config.yaml
arch: "caformer"
model: "image classifier"
dataset: "photos of plants, animals and fungi (iNaturalist)"
train_examples: 155796
image_size: 32
crop_scale_min: 1
horizontal_flip: true
translate: 0.06
targets: ["class", "order", "family", "species"]
num_classes: [15, 67, 181, 646]
norm: "layernorm"
norm_position: "pre"
activation: "gelu_tanh"
mlp_ratio: 3
head_dim: 32
fused_qkv: false
qk_norm: false
parallel_block: false
inner_norm: false
drop_path: 0.1
patch_size: [2, 2]
depths: [4, 4, 4]
widths: [64, 128, 256]
kernel_size: 7
mixing: "cutmix"
label_smoothing: 0.1
loss: "binary_cross_entropy"
init: "kaiming_normal"
residual_init: "scaled_by_depth"
optimizer: "adamw"
lr: 0.0021
beta1: 0.9
beta2: 0.95
eps: 1e-08
grad_clip: 1.0
cautious_weight_decay: true
steps: 5700
batch_size: 256
epochs: 9.4
lr_schedule: "step"
warmup_steps: 280
weight_decay: 0.2
Rows from block 9 of a small image classifier, named by matrix and row number. Rows with one number belong to one neuron. Each number is 500 + 25 x the weight over its row's rms, rounded and kept within 0 to 999. All counts start at 0. Numbers have three digits each.
Before each neuron's rows are labels from the 100 images, of 14848, where the neuron reaches its highest value: "place" is the part of the image that holds the peak. Only what is clearly more common there than usual is listed. The data: photos of plants, animals and fungi (iNaturalist).
# fc1: MLP up (model.blocks.9.mlp.fc1.weight, 768x256), inputs 128-255
# fc2: MLP down (model.blocks.9.mlp.fc2.weight, 256x768, transposed), outputs 128-255

place: top centre; top left
fc1.216:534529447447488529553554513425472535503522492505493507507528471509471498527503468491485514481500516524478512473526499494492530522505518487479481526542513480510459497498503454471490513485513493487528524514503466489483523516528494484501490449471505546526515483513531524504515446501482474516534492470482473475525490507477490478522481518500514510535487498511520552426481542450516531505553
fc2.216:514502537474532459522512478533530534524488487478494449491511461463520536535472459466502525524496515523502476503478508479511521474473538534452450514514513488514528501487464509506490485471545495499508476515492500495469516525472486505491511462472528532493513469483507532515512509495496462505535470480499510458515543495469470463503521490519511527518496511525539514476507502468544534489548

place: centre
fc1.322:459512527497467501541496529468516471500533514521480561475471522509535480507499529488505492523506484519496512470509454501450491538485501499515491470451474526484523526494517506457490546520483510493515520502499510519524533436485538425492519542485518518525492482486504443487451502520485500453462505472518488489501486470510498491507464496496459501460486493450503474485495556491514446545529
fc2.322:469541483497536462524499521472526519516499477521497465472489465522469541492491482460494510493471463511470473518511495521503531493502451501498501484489496521512474503501472490521488491460508476489442506482496489479452471489468477524511504490504503520496493468546519497502500501523531475501492493484491504498512452527519505541497491494491547478569512491494492499501503496474490478527539

place: centre
fc1.138:465574506508510461498549524503483495562521509543482581535473541520493521497527495476493452472483470449522525482503505495468495508491502460528495452514510503483509501477479488447522533501532456513473514513480471525504525433498500474484522505494466531478480502485501482464509481495468488512468473472483500510532476495557473547460508479502506511510484514490522490489470516476466513502508
fc2.138:500517506476473492474479504520548575536477460521506495548479478516467501487489428474497504492513468513496482469459505501463525500508483473525476469453457513509539446486454498518500476482510501469509477505512518513485490520488537497479478540498513492485507500483455522506566478488499506503487499495454479506515488489494526517468482507493526516468460491496521481482543493515491475500536

place: middle left
fc1.109:501489528500485512501441491485484518504533529493521533518471500491501491463521500492546497485486515449530479461489484509461507568536433491523502467448498466539486518490532476541501430487515494473464553491490497513499524453527536498435483505494518520527499476485490491501523500505478545469426504505514518458509504469515480498519511513462493485492503530488459479490513563474493454543502
fc2.109:501501502496512480533480431533478462472530519510538522482476537469493477472522477503513493486461508505511492525507480475501508512502505509487519495515511514450487478572500496489480509562499502477497516528485483468530528513505519515460518505491513515537461517496497486498461558474494520486508518521450514523519504463505558517556511518460463474526495481507447504459464511506498497474547

place: top right
fc1.232:499506496479546493497549505452504460495501528533472528541526509486513531499538522470482491497479534493493509493535483477450505503473477518509501492500493500499492534487502491469481523481486483524500533494480486548505476443499511506447440451515463524457505500446499503513492522497505506470523487436480509488504526512462516542504506495483499494499495528511477529503469491450478521512551
fc2.232:543494491444495499529524465489484461480485522498477484507518476513488511512520502482478472466522526471456500497477481478452523490510491549474576476495480506504533451552473537498496530493502488473567538492480500525537492494504500520464494490554493496477539525496508467523477513520512490472506499468468522485500510475487515544472497558504482482481478501480480525504414514498471510510535

place: bottom left
fc1.533:457489502459527530457507523510489478542535541472496480492506522461525487554495514477557515489458523479497528466463492508481502530525449513485509537496520502489501537486520492480543485488474508495521503473581496486481487476527506477480502520477504519539468449491514462476493482521470468516489511500481506482500500493549478468500506486524498525516469494496489526532502541496498489526508
fc2.533:441541491530545522520494494512551469511533485506523530497475544508509544524474478493495534485453484484511498488499502500470517496496471457495507540554492497511550522530486524469464502532505454508504450482528488495506490481475508465483527482507503493486458468561494481508508511488489497471515493520462518547527469489530502534501466509462463459537523483538481486541507515464530482479504

place: top left
fc1.365:507507524469513498545505519502487469502488501516464484502478536518514470549507499468519524494500528527540529519509489491495478520472494489488488514464486469472535537484514482472499489511524507501462507505505531496444515462510490499500496522510466501518469489511556486485492502496466477492559492484478525474560508536494494534498506501478524491553457572490499495486488494459511490509514
fc2.365:460503535479512495525518501516510494519517501476545501517522495496566514473500495486524432495498480440500481536499488539480485507517506520508522476502505490489490447503456561477478541506465486557502423493533510532485515513526476495456525486482515398526508502517461499477492512523505490495480518478538501476443485485509506497505485487501490501479534531511484490484516476551463462491474

place: bottom centre
fc1.336:503484458489468478487528528504514487493502515480492479473523523457514491493507539492521507555472507523501490492502516516508485484483440535511509511477477525491487483488484489495499509520451520536478498491510481466522462427497491485546438517492496555439520487496506469503491519494529495464477523491553565501466522489519509470474486543539486514479522507469503488522545538501497479504472
fc2.336:492564492518485534511531487473524486520523456499499521496499515505507532491515484479554495447486469466495498505534460482540479506496492470511466468491514488489482482540492510476533491544512513547502484505526481479501501520502510487515539504474527506552496475509516492509465525495497453541485492483505473528490507486520512489539463500497470477542534462537541478510468516446470439535507

place: bottom centre
fc1.136:459481488498480533488490505511522480516516535494463477498503499468511478512503450490531535532527542509508518495454472516482543545501455467515498463461551522512495531450526480509509488469480500496498518439462506570502506490474493452521498505493528498471437498492509536498536490553544553469469528515497551496488479517490497521436483513525496514502465505515469523470547487521505452510493
fc2.136:523481501517478471457478506561480535550481483473471470512534491499481475512538507504504502532522532557523473504460519484520505466503525499488522510489519562531489460488474486503542474479493513438512484499497534494533489519476501518484458508525519442479507536523493497465531471478533500522514510508495509523530501482460508418504530449457540516511476507505533533460502451522488527524515

place: bottom right; bottom left
fc1.640:522503482477494531566539519473503508508492519504519486510455495479481532538525461493493535531437489454488516482464498512524508488512475505522482518508505503485489495478492471490508484508496450483506525492489487501516504474481518522491482465522506542490495496495487501514499482518498480505488503517463501489530506497490502542504482548504470495537479500532526473464529555424504506535445
fc2.640:532488539448527488511470479522503528501495536457533522490520443436507474498492457518487513540509563499514522473485527473464483528488548511493532467492498481468482471497501510491477525495534540489481447518477479517510505531459512481492510518481543482493512480477489488497480532514502528540508499525503521504479519493513481495505487515493476462463483488484436485501512531544554504462527

place: centre
fc1.452:516473492498482515532545520464468473477511505492531508504510505580464502543495479509490486512516504489534501452529504500532548498468489539564481482478500498509417464500516477489468457522500485550497520489508515472505503462475505512482417513507499529490464493489522507499500530532530513491512509478574527507535481500483482516524500494511482498518525508501473492507513515487485445535464
fc2.452:504471494531467501505455512475500550531477517519478525498498502477496460544503487497480569550478543508511494476467521477499468529469502511505495460512464509494513538519487483518536492454507555472512406526490502488523515544471530477513476495522503495469515477464535492507484506516497478489488491518503511555513530487486486506545488477496501488538466462498514462524551505522497530510529

place: bottom right
fc1.671:522491493430524513502521537451483501555503550492507507502464471482510534527497510482494492519444471447496484498484483526475508494510437465526496482508496539518515494450488487510526471491520419489514536482499466534503521490529503461504495444513511536489486454507470545494503525516482495495491465494480547488530510498514512518490479528509475526547496499518498494488500530458491508527480
fc2.671:480494544461505513499480484508509505511485517479521552496475488465531484466495478545503507509497580506508523517486470476486487543488533463505526481472517492465472510478491496498459520518525532506461456495502468512512530511461509489478508541448559517526515480483495427483496540497489522536510513511511516491469525495559508505528517522499491464458500466496447513503539537528527517447516

place: top centre
fc1.165:527488503511495464486476482508482526508563507467483529553507510446475554516535460462491502495524541436508515494485455482536547506492466484506473486483534487486517477506543435495479456468484493498508541486487495504498501481499513484512512467515498541489477484493509507480537480522487538501451489489538517477526516515535536538523517457502507528509478515466503520458507551477543485476496
fc2.165:496505488457484480509508483518499506492475503492482493480530501494505520507497508474500469509557493580459512527497512489489578505453492549467531456475477525497508477510482502525480501473511487534508542555495505518458530455520485466535519483517538475578508482526500489483507496507480479494537480497509467469485498486491489511474536456508521557453495517473509512506487480517497513449524

place: bottom centre
fc1.639:488499503469502449506536525512514485547492484496473497489477495496507489506523488524462524499537482503532544513479502509494521484517483486488465482494501532518508497458479523473533545509505468507503536507495528519513539530518468508503476526455497494381545502444505512498482524521468497526501486472519495446484518515504466516482502472507501541475510523498507474499555522513510468485475
fc2.639:504495508523508458475489491493538522472495463477480478473483498513487523517511528503494507482503488504464504524481494499525536466507479495533467518518462526490487481497493545507493482529488495473555503507507520497552454506522505492514500517490488452469484601510495504504543468460491511485439512543490494487493534493505516501520513505506481489462534502512526468484490466584513517504475

place: centre
fc1.574:480524517496499480488500504527528456493563493487466497511510515514496481493494493503489510493471496474510479510485503500424469496504518504502536502533533476507513497498498513544488530479487533533481523488490537533517463537481527479454496485439518521475462513521495528505522467499494463493487506484542515493481510511495509484446510494504503502526511521438500510547477483488489526468476
fc2.574:563500511519518508503469460518504486513491494492482511557519499484490477519493485516530479485479552482514531478503560464474479533506568499477512530526566473501446524547539523471519475497498478496515492510486471466522502492525560493493518509484479489480498482523491509492473505460484543480513495508505515481468490485482489466513498507501510484489486516486516504536535522523483536515469

place: middle left; middle right
fc1.159:480492493425483457538557563451468483496486502481535553486474523515543488493514485497458505527495489477495499494504496520478483498529487502529506552488509516521448492452528485499512526514493487504470507481486467548504493484495483505484466517430449564465508506485538481497522490539460492518458486436473516475457482488506530513520494500510515517499526500501500519519509509444432498516476
fc2.159:493493493504499470476503504543489465487475541474466473539529521533517485473513521483515519518514472497505520518498498552493486459463472498486476496484427488471560475498499525525488486535549527542474447524529516495519484465529458523510497521513480510512509563485513555501523525483490521507531477526512490515532515503493543492466488496501484507462546461516474510555465506490535469481473

place: middle left
fc1.103:453506501496505503500524520514526482536533497527477529490498521497499485511561504493493537517532459503476553479499481501450529554486517504506490511481533492495497538526512504458492567519496500470480510492477510494510495521511445529496483527434466496504530466498566503480464477530465482532463505481472498474503465521495461484449480484503521523490531503443543512488516518521488444511495
fc2.103:481460517510502527493468505479540495505476485521504476511469470457506481475507502505507511493503517537492526525513498470451508556516560533463540488453503490516487506508505541463494534484496535429511509516455496503510500555443548506492475509489499466462510515508508486466514500520480541503469520494491511495495464491514504513467514518457480496527454517445458504540485479513566513500529

place: top left; top right
fc1.121:518527491483516464502478477495546513517492498495515488513525483476472545494518500506500502525526473506487531504515502455515509510512497520502533564507500516478478482492470496479502511463541472493489512524475484530494517491528468500484492526480485484471531485487539537516526505494528491494458502500509489477504456527523457568463516556474549477501513567490511501509522506537495503498461
fc2.121:515507480509500479510511480511484463458482501489471433452529537496474482500509507512519521505477473515507468522511516528507513463459547522529475484445501510518498502537509473487474473521478514495527521506489483492563479499491525539525489479485505493474452504516484497509463535501517512498497445540516470438490511474521508477478539504500457504488525553543488475520497444487500476514503

place: centre
fc1.466:451507496517476506517521501464472446493531484536470523476495552541485458474520510458513476475509536505488514469522516506511516509489512531553493530486499491538417481511537497478504476498485494554478518486476488479495518512534478544446476497480512504530480512500563526501524474525499490531516499461491521513478460514492474489491484486506516493501476496504485543489522513475490500507484
fc2.466:500482539531465524461481488504502529543486511522526563527499521468519466504518461532493503513514569484544538496494504482514490523465474495494495491534471483486481504520486522520486469491523523511516417487526539495517503505478527486502489503523490460497472495467501479486508508480511509501505499534535516537543563488481498560537490441506482476469497499533478487488528494522473552478474

place: top centre
fc1.728:496534528483477463547505534466491504526541473469476538486455477489488474496499476495501493473511512460506513493486481538483517550493504510520493432474567481508444526478510504478448522512526499508475526506486501513466500493509531447528487491426507508525472509511488472495517512514486524516465478430524493439470495479505510528526502536520489501495472516507535504440462527478487455533527
fc2.728:490507483495552489531506538514504508518517482494510465472492478485495522485505453503476555520422486510498463473475503523492487513497443490493487514527534530532506501514450474476547496496528470483451490501535480479481491500469523493493450468535502555499479439518526496503494508554469482498515486494504532494541525512500468501538500539518498496575482476526501500477515520464465495537548

place: bottom centre
fc1.603:489482493495507490471524514517553486470497543487495481502498546437527454464509548522526515501480509534517476515484500525478489495503468537494536534440500506512509526475481490521504502487463505530494507471476474523522465470494508484477484525476532527416501498487497501533499518529518530477454548469509537490476523494525519472451486512523507535489520483481472512522522508497488503499465
fc2.603:493552511526501539510551522459500494540515460511511515473491496504468526501518492514529490461506480467522491474508506446514456545468513472508467497552570472522457510487485505454511512536490479543520526503536478493510509527466560455517512479456532499547497470497465474476449500471486500518516485472533509497502535480515503471542448511497461479522520497546557468488487522493455505514503

place: bottom left
fc1.721:515474474487488479525509506422464482480512552463530535488512471501506522492520497482533460549494526434472484477505491522490516549530495546517507497500481513496451497486545482513527480488500474500514512506504450490516474459539490514506490514504503555500520480477496534530508524492495539478493490469526522479477475480490489503494509565471506487495490499505459472497465567471517480520469
fc2.721:465506539512528497476470460538543551493494485491502516563452493483521484465485451505475541515452523509521522515477452474476481505505539451499510498541514496493526495499489503507513509527542504522443427467537471501514518543489505468482524483491521521493502475484472474447496519473471530522515504548514511510507517477504523497514507505450487497470495473492461494489545518519525517475487

place: bottom centre; bottom left
fc1.51:498530477457495519509468506433533480518497525486475482533477493490534556484522474464468490506460546462497492524495455509474469527500479487515508482444521504511484519457476433504522496451482488493467509469454521556493468527488459504486474462491507520463509494500490527506480494518523470496452528469506547478463477532521519540490459535519488507548547480475470532506520505512485493527493
fc2.51:490493481518509458513517518488499478576520463471532534498504507524528540501467486507468501499515480491547466476503478498544516482510497488499515544535529530456486502473515493494498488498460496502456452501506519478457507524456461500509485475488563465497525491546490492498531478508456472513499504489499503550485510504477490491508493506511497516543530464527532458477557491543493476493489

place: middle right
fc1.145:495492515490554503502510525492498449521535556495477537509487494497545513525519503494509486493529540524526540505542491479461526531504489497485472497484518455513500509510513492517489508480469479507506542499500526508502484510478517471481478483512470562479489495464532560466430502488476487520472500489511510456522455481503485481473472481484482519485528487499493503491487493409521478548506
fc2.145:500526472502542469478503493467532459538529519513491473529485505521492520506494536480496512498545449489491502478473513487503525471535551556464484495501488480495488503499500496492480510505520502509464451517529502495486499493479486512477511447489524530488532523491496477492494492449504497533502471482521521514530485499480513528477497490476482514476531467519510463499491515498483500489495

place: middle left
fc1.346:502494473493457490473478487489548480457555496514468496564482487526485515500493503418483495477508479473490488490480444484514518479486479502521481493465459495477493499497511468492473504476500504501490543500511510521461498491517505504504456473479516510513506465521534471523512433540500540465431519502481507459487531517523474517509504527498486523496461525495509506487530541508472522496478
fc2.346:478515498510474522459542438537513481465459507479483471495526523507525485520497503471522481483509464549508501534531486523497548467473535546505508506463469500484510480501507530515493477492487510497492551507478500529517482470492480513498508486507506477507502526498495488497490509488431498513492481487472444454482501470473501450460516460499471572471517537526480482541480431523493521491531

place: bottom centre
fc1.637:504487494480496495503531551479534488525501545486500487478518484492544508494504541504502492540457473479505491485505515482471496520498482512499549491445457523530516508464472478501527527480455508507510522486494446524524502463489521457487462496518534539475514468471507491502484489535513493475444532516557541474529532480518499481514426523517476533496521528475476468510536537497498476519488
fc2.637:504509529478450512514522501490508527496486470507518521495447493498472484481519488523498496447516539498490488525502475488535442512479539489574502498492522476491452481480491512502482512543500513511514483486485476508513483527492527487485524507445533495527527523495482473497462535483503525524520494497497508496451538485555526494556475521500459461469508466527475484525512490518518532483493

place: centre
fc1.253:469534495515493500543500478468540425505530546555540519477496506501525488456503530513507510502522529467496488460515472484447472521486491530495504471481475506506490481485445489504509538518488464531506526484506509500493467429474532470454480524489507524522502458508483505515447515505487487470454547457506524498520500483512511508518438538481495466465542520507492475521474551447504479522519
fc2.253:500515520504483481465501452490502534525505487509489499483500549492462530463528485489524490471539481540510501551538493460563502470439506540527459496492506520434479491514477502493466496519482495474538528512472520499520497528495491514499519518487488471484475541491498510497507520450561471509485508483458502495497512483479549492508523471492518459530557495504482518456478465530501470508538

place: top centre
fc1.126:515539525498514497542485488430481438509508492491510525503466515497525497506489504516528502421516520459517510483503477521472496533523506447500490480503533474523497531504504493510488559503499464535516532512497503528523533496489547455510496475476506544516468508517499544495505513506471503496434485437526503476529490492516521498539487498496482497509521497525517484402459535451514484542521
fc2.126:547507519492464498494485482497528529564509483482485485498509477498508508482506465494535498536491504527498504506485507477551522552485488539481458484494506536476506479534484491475516519514528520465476490532505496447495510506486502524501501537519508494523502488488512509489470527532517492510496490498472493486529513497457497497535528508500514495506531466484520518477473532499514481551551

place: middle left
fc1.81:514491493510485430553496500529475509492532507480529528498514477498479492514503489501505485528537491452500494419499492525516521535468512495521480480510513502491465502477510477493506501492510503506501515480489481501512540488504507460500513494505510484492493460523496505474540488525508554455507513481546518504489439477551496496463500506530502498478458507464499467480510590529520471474491
fc2.81:478505475493521484525514518486492528493491460523488494506465482509476506497492522490497492501467467495458484507477462541521488483523509490510515504537547536507470506493505447515531500488463495493509454447535493481476512510509477515493509477491506533517497508522500476460490490472519479518548531474522532569480478509515551514515516482510569513526465447487513549511530475472455500498503

place: bottom centre; bottom left
fc1.236:487487495472475506484547543485519500544520500485504504500465497495528487489533486507505477515497498467501494473453498506423526537521482499507493519487532524522504463472487470495538553495531454515495542506484481515504526491499502514475499510460533513452538501452478460502476508543471488530449497442566506477521514500509487512514464516495498537467555518520486465506540545491495484552469
fc2.236:512478522513468501483506492514525520434489500495469526475466504513498463499537501487498500462509536527496507549483477475487531471485515479535489500502473477504481465495519567453451483540503497510532519494452499503529469526513522516488489494487520448487483544492498478507487503452483513501480516517491509501490529500513492503550486485488460507440490499534461474485498488564519553481503

place: middle left; middle right
fc1.5:502460483474483460502503514480509506487534506479519481541475491479493532538481463430461472510496490466481488486476456502514510503494491486529475516514515510491446496483509448479502464495483519470518522506547486514470503514551536496519456439456516503500513447499493475497519480548492529504471506502534527464461537557565472491511498523513480532524467509521514510490527521498463487502482
fc2.5:496473489486503475491519447519500489460488536478519462495530535520540481482487486500499506480520434534499487544521505536499541444517491505494513522454501507450510485512500520523502518521502498471531563492490467525503489462517466521490502509515506474488473506527485478489524535495456513544473505517494478476476482489501495456468481497511466552455518525500491493490505475502489490547504

place: middle left
fc1.191:503481514504504471500564561516501485512513515489505494518437489504492491507530434516442503523494490504533477506485450506544465498493464512518471487511518513510495482486518498492516522515509482519504530502488522514487489512505455521490465513470450496415491510454507474492479523529467502536478481471512489443494518516495507497504506502470474512522500530478506479473490501508498467510469
fc2.191:513505509514493481490502497506531509477464469454475437495495490515463493519491524472517499482466466539476505530468498489524535449501486492535484516511466534483503468489480539487505498507503497466544494515491529497513458526511494520500488510527512434474473588511506518516529463487480502482456512549476488515504514508489500480504527504471498506475522495501519475501483433573485523504477

place: middle left
fc1.60:501485531494506507532488493479519501473558500500468543492475485470508479491536511482479473505517542506508532501529451498471512551490456514478498511506524482501482559484548504457476537502502498509497506506482513521509501524519467484521529500461504502493478494483549472514463462546509538480471508454546508475462530519512475486456482492527506505474527501450484527512480529509524457500483
fc2.60:486469499469496503513503508489502527462482471528531480479507508509496506495500477472518515470518468514479463501530520476501545470473499538495525476429500479507539470553457514483489529464478517469509432488464477527472513483442496558491463496495491480511499485498517508524496504555510529525451537470447493545478450514530468532502485493488471503577483473511469499494487491480515529501524

place: bottom left
fc1.697:484483520467518481504528546532469494522545512472525516493481526472555508520494480517528505517499530495495518486492458500509521548502507467501487527513518499454499540487518477515495512494507527523510500475495506510484497494490475472499480538411510527490478482468501486486510514494470474489508519496540521495526506498570502467456477507500499526488501497459506533534495554487515496470477
fc2.697:468482488485543492515531514480516500492496481513525490508456519518477541512485475465463521526513466522510500533512510486474545443493527510477496502506469508542540491508488532452487500486508483482500429466505486519482495516529480506465499485470499507483535482490486478511494501482505547498524502505463492543488468505471500527519458497447504509505527466509475493530505473500527519491504

place: bottom centre
fc1.33:497484458451477503472492502422554473508501520490477515499502492524514543489491515459460474501483523487451475495487464496479478498513443515492514461497462528514513518491482481511519469477471491514503484484518503512473472508521484512476488448508507512500526484547525487505459503521522458453496521480482522481470514539483512576510482532503510512560518508496501499541489519503470508509480
fc2.33:504485463504486502494551468500503457527497447492510514476513520528518542492475482481491493470491455491501482496510500492490523468496497535505522528528514514476490498521496484480516498488444502499507524504492486473480468527488492540513472456480512516518559491522519516519503496527440473514468476474472489495456506522485497480517493534544497557544506476543532485529511510510477500512541

place: top right; top left
fc1.242:502535483516500488534551515520471503503535514527562560496500491500480506460567472490497514511523497443478506443516486518491502517509496463507467549516487505525499495502503478487514499530527419525540500517466458515506473491527451502508502462470487530494497474472519537524475419490470502520509483488474477495516479511485485523515477551520531476509500499547488462468494587475476513486494
fc2.242:509500493553513494489518469522528526530515474490466486555507509500453512518509491513502485506524470477531503464484515496525504509507524451509471488500514481491511508529511508483521501526526492507460468492538518507497577497524497478491503518523463488494539500474476489476511486425503508534545487499539460528516473486472509482510518472497506509459516469519512491411509501507434465510481

place: middle left
fc1.37:466500504457490449530560558495480487513504510490535539472473535516517489495507501499477511503491491478506491504495523503450477510502489506549499514492528522508435463444526469497515532505506496511494505484514488574523491471503487509487448506446444559464490503490534506517509514531484519535477490456479516480484489495521506527512497501515522508492522499496508500518496499444459494534487
fc2.37:502505475514515469474510500543490456493489532483480454531548518532515491484500524488515515509518475501492515504507502550491503462469486501485473497495444491464552480512508533515489480536551515542478451527535503490528480466520462517505503509521481503519517574493507540494513531477492517507521463535514486525536499500490543499469470487497476513472537459519470497555469506489530491483480

place: middle right; middle left
fc1.323:490495470457487497511531553486460518505508531489522542496467503509523478505508467484508477517463512478505495483496493530500481488525476500503524546496509498454487514448532435523524492505510500479481504496519459552494523478521497482492490536459481575486513499519519472440505474539463473556515518468487532498465491509519503500493495486499498529532502483477453513499494517479471507526519
fc2.323:477498497490512476486460496531487477471465518481489450535506504523509493451511532492503503512508489504483494534492485555458480466507476505502482523496485522476546463475488503515479500520525508503490448518534498505521483481545480531512489534500499521526519550500498513482526521508473548505502504547486491524497489521536532490472509546503481506457543463479477530566460503511548476506495

place: middle right; middle left
fc1.733:511507496479507471542514504506497452518553511495465534505504478523527521508528493494492509501498520508514529483495487501491512527506520477487492483483546480521496493498514467481481528485491473518461515508472513494500483515496478479511500481467480542414470512491525571468430508481510498532497480466565538472517456537493498541484487473485494511513525511504507487473477477477495479517479
fc2.733:535528481498506493462468479482524490506525521508500469525500502501474498504519539473478512486540476497499490483465523480506529463520530553474487517489482467498510503490491494490459488485527517483491408522510524511490470477491501508466507487514527532499541527483497492508497517466503494504485480494484496519519480512486487530503486515489470490490502440527507486517505501509494513483487

place: bottom centre
fc1.41:470479555485523483522551537488499445548498534477523486467457492497537488541483481527500498519498486456523495458462520518449457539515476486493513476509570532505479510467460484507544534496480470543497518485543474530493484498496495486471501471474494492518504469493488515472495527524501471494506509452520539499478522517519505483492485534506482522498513501530485499529496525501489473500502
fc2.41:488483505531499493445513524517503528510474473493497490479495504469530516496514503520499501474552523524511488531463508494498512465488520461549497484474535502501523521456502528494477477475509488527499503464490490518519459515458507497540490470473523464504520487514493535495538505494472503476473507496518505480478512522506494488525522495545507546475469501561513492519568487539524524502477

place: centre
fc1.500:456523530471511468505510557489502451543502518486512513493469511521504486489541503536482474507516492488533509486505495509517498549522521502501497464474516498536396505462513502497503536485512497563440502506539469483522505490490487460477474521451488530491497520468528492456496518508497545514489493457562491494474476496557496534514513497510468501496529513458475478480486520517476473511463
fc2.500:498526473523483539481514483538512502501489455539490465519516524529501507469522487495517509500423487493501479483476487520509480491492431466499482481517511510523523532552491487504551498510535473529499495477502465507519463515515507495517489484573480503481480516491511503539497490498512520496490466530482479530533491495485534522514495480487517482536468501529495487515509499477475495505492

place: bottom right; bottom left
fc1.390:503511486478508500520534541518476507490485529490523494471525506465477523531530494508493520532432516524493510489505510482520489554532485503491536519506448526465446501491493479515539469486515483473518505495517496526518461468464466502493489524495488498475502477462533479499498475507513548519504534512472526507471471534492474516498502558500524493513473519517465496474572527507513493534475
fc2.390:538526509515525453523501511476508505514493491490494483533498490532495504492482490555500557522554475501488488502490523446561497475493516523503478528509521458518482511497515519507471479517545511493438444566504502451495541476517485483462523514474504460507545490495490514492547540455518538527526454494519471528517501469496497499496518496491535493458508510504530457493512515478482501461522

place: bottom left
fc1.445:502473484463495502506502508472535490484520470505511483507487492510486500510474478415476531504505505464515481503470462481492520498507443511507469512465508513510473497478516455487503481475493509472476525506531498524460487485504495514504414453479527530471555456484526493531508487542516548477484533500522530498477544571502487510514485536471505534512506531472505538526520508512471470515497
fc2.445:474499500487496459517539462506500470445500498473521476491503514518504493503471474485502521487503430486527470523512499528513502465503521549521497538490498502453488464496481481491513517500499512492495564492511465513492461483502503527495473486487531521496483484524498467507514522531451483533465506496506474459457504479514470452461481508520431542475522543506499484512526487491466500534487

place: top centre
fc1.518:501510544467487495528486529490527506488509491510474472464537475503496510491510500461442505515505534503525483496488537446494499541464472522506514458471513485535487488438495506477496482484522491497458506528520535531479503473510444511487485506483518490455490475470526516537498502498529515514500527488511496458486513562488440526488524502458535506468469582481516526502479497519483490502519
fc2.518:513467512505487482487495498494504468529546513465491495501471492491500509526501515547523550516511461487504498565493513542507512445474486499536470490490506505535512484499517535508465478486450501488522464509507527500531515500484519478518508482454492440466473547500457519486535514489509515498504517490547522472493531473513548477480526511512475511482532520546498496500488472520511465497509

place: top right; top left
fc1.347:488508528479494465545530547437523503545509518504502548492479491513528512491522490475468479522498462390499495473478475529469472523524466488525458468504515524531512488461491476521523512518534430514518503497478471515504509488497516502464486477467484552477505501470482500480512516534454456519459501446489486450502499491517519541503468504493500525519511504503518487459494575443497479502505
fc2.347:471507548505493485518465475504554518541512488495494538486473464491484486484525451537506545512507505494550517508444483461522482557482522458520460474488512495521489483501477490490486517543534483494442488523527513495494533514477525492481498530482535498504474485482511486470502520493504510513505495527546511473542521483519486537541544483460496486440479488516504493438523527511483469503521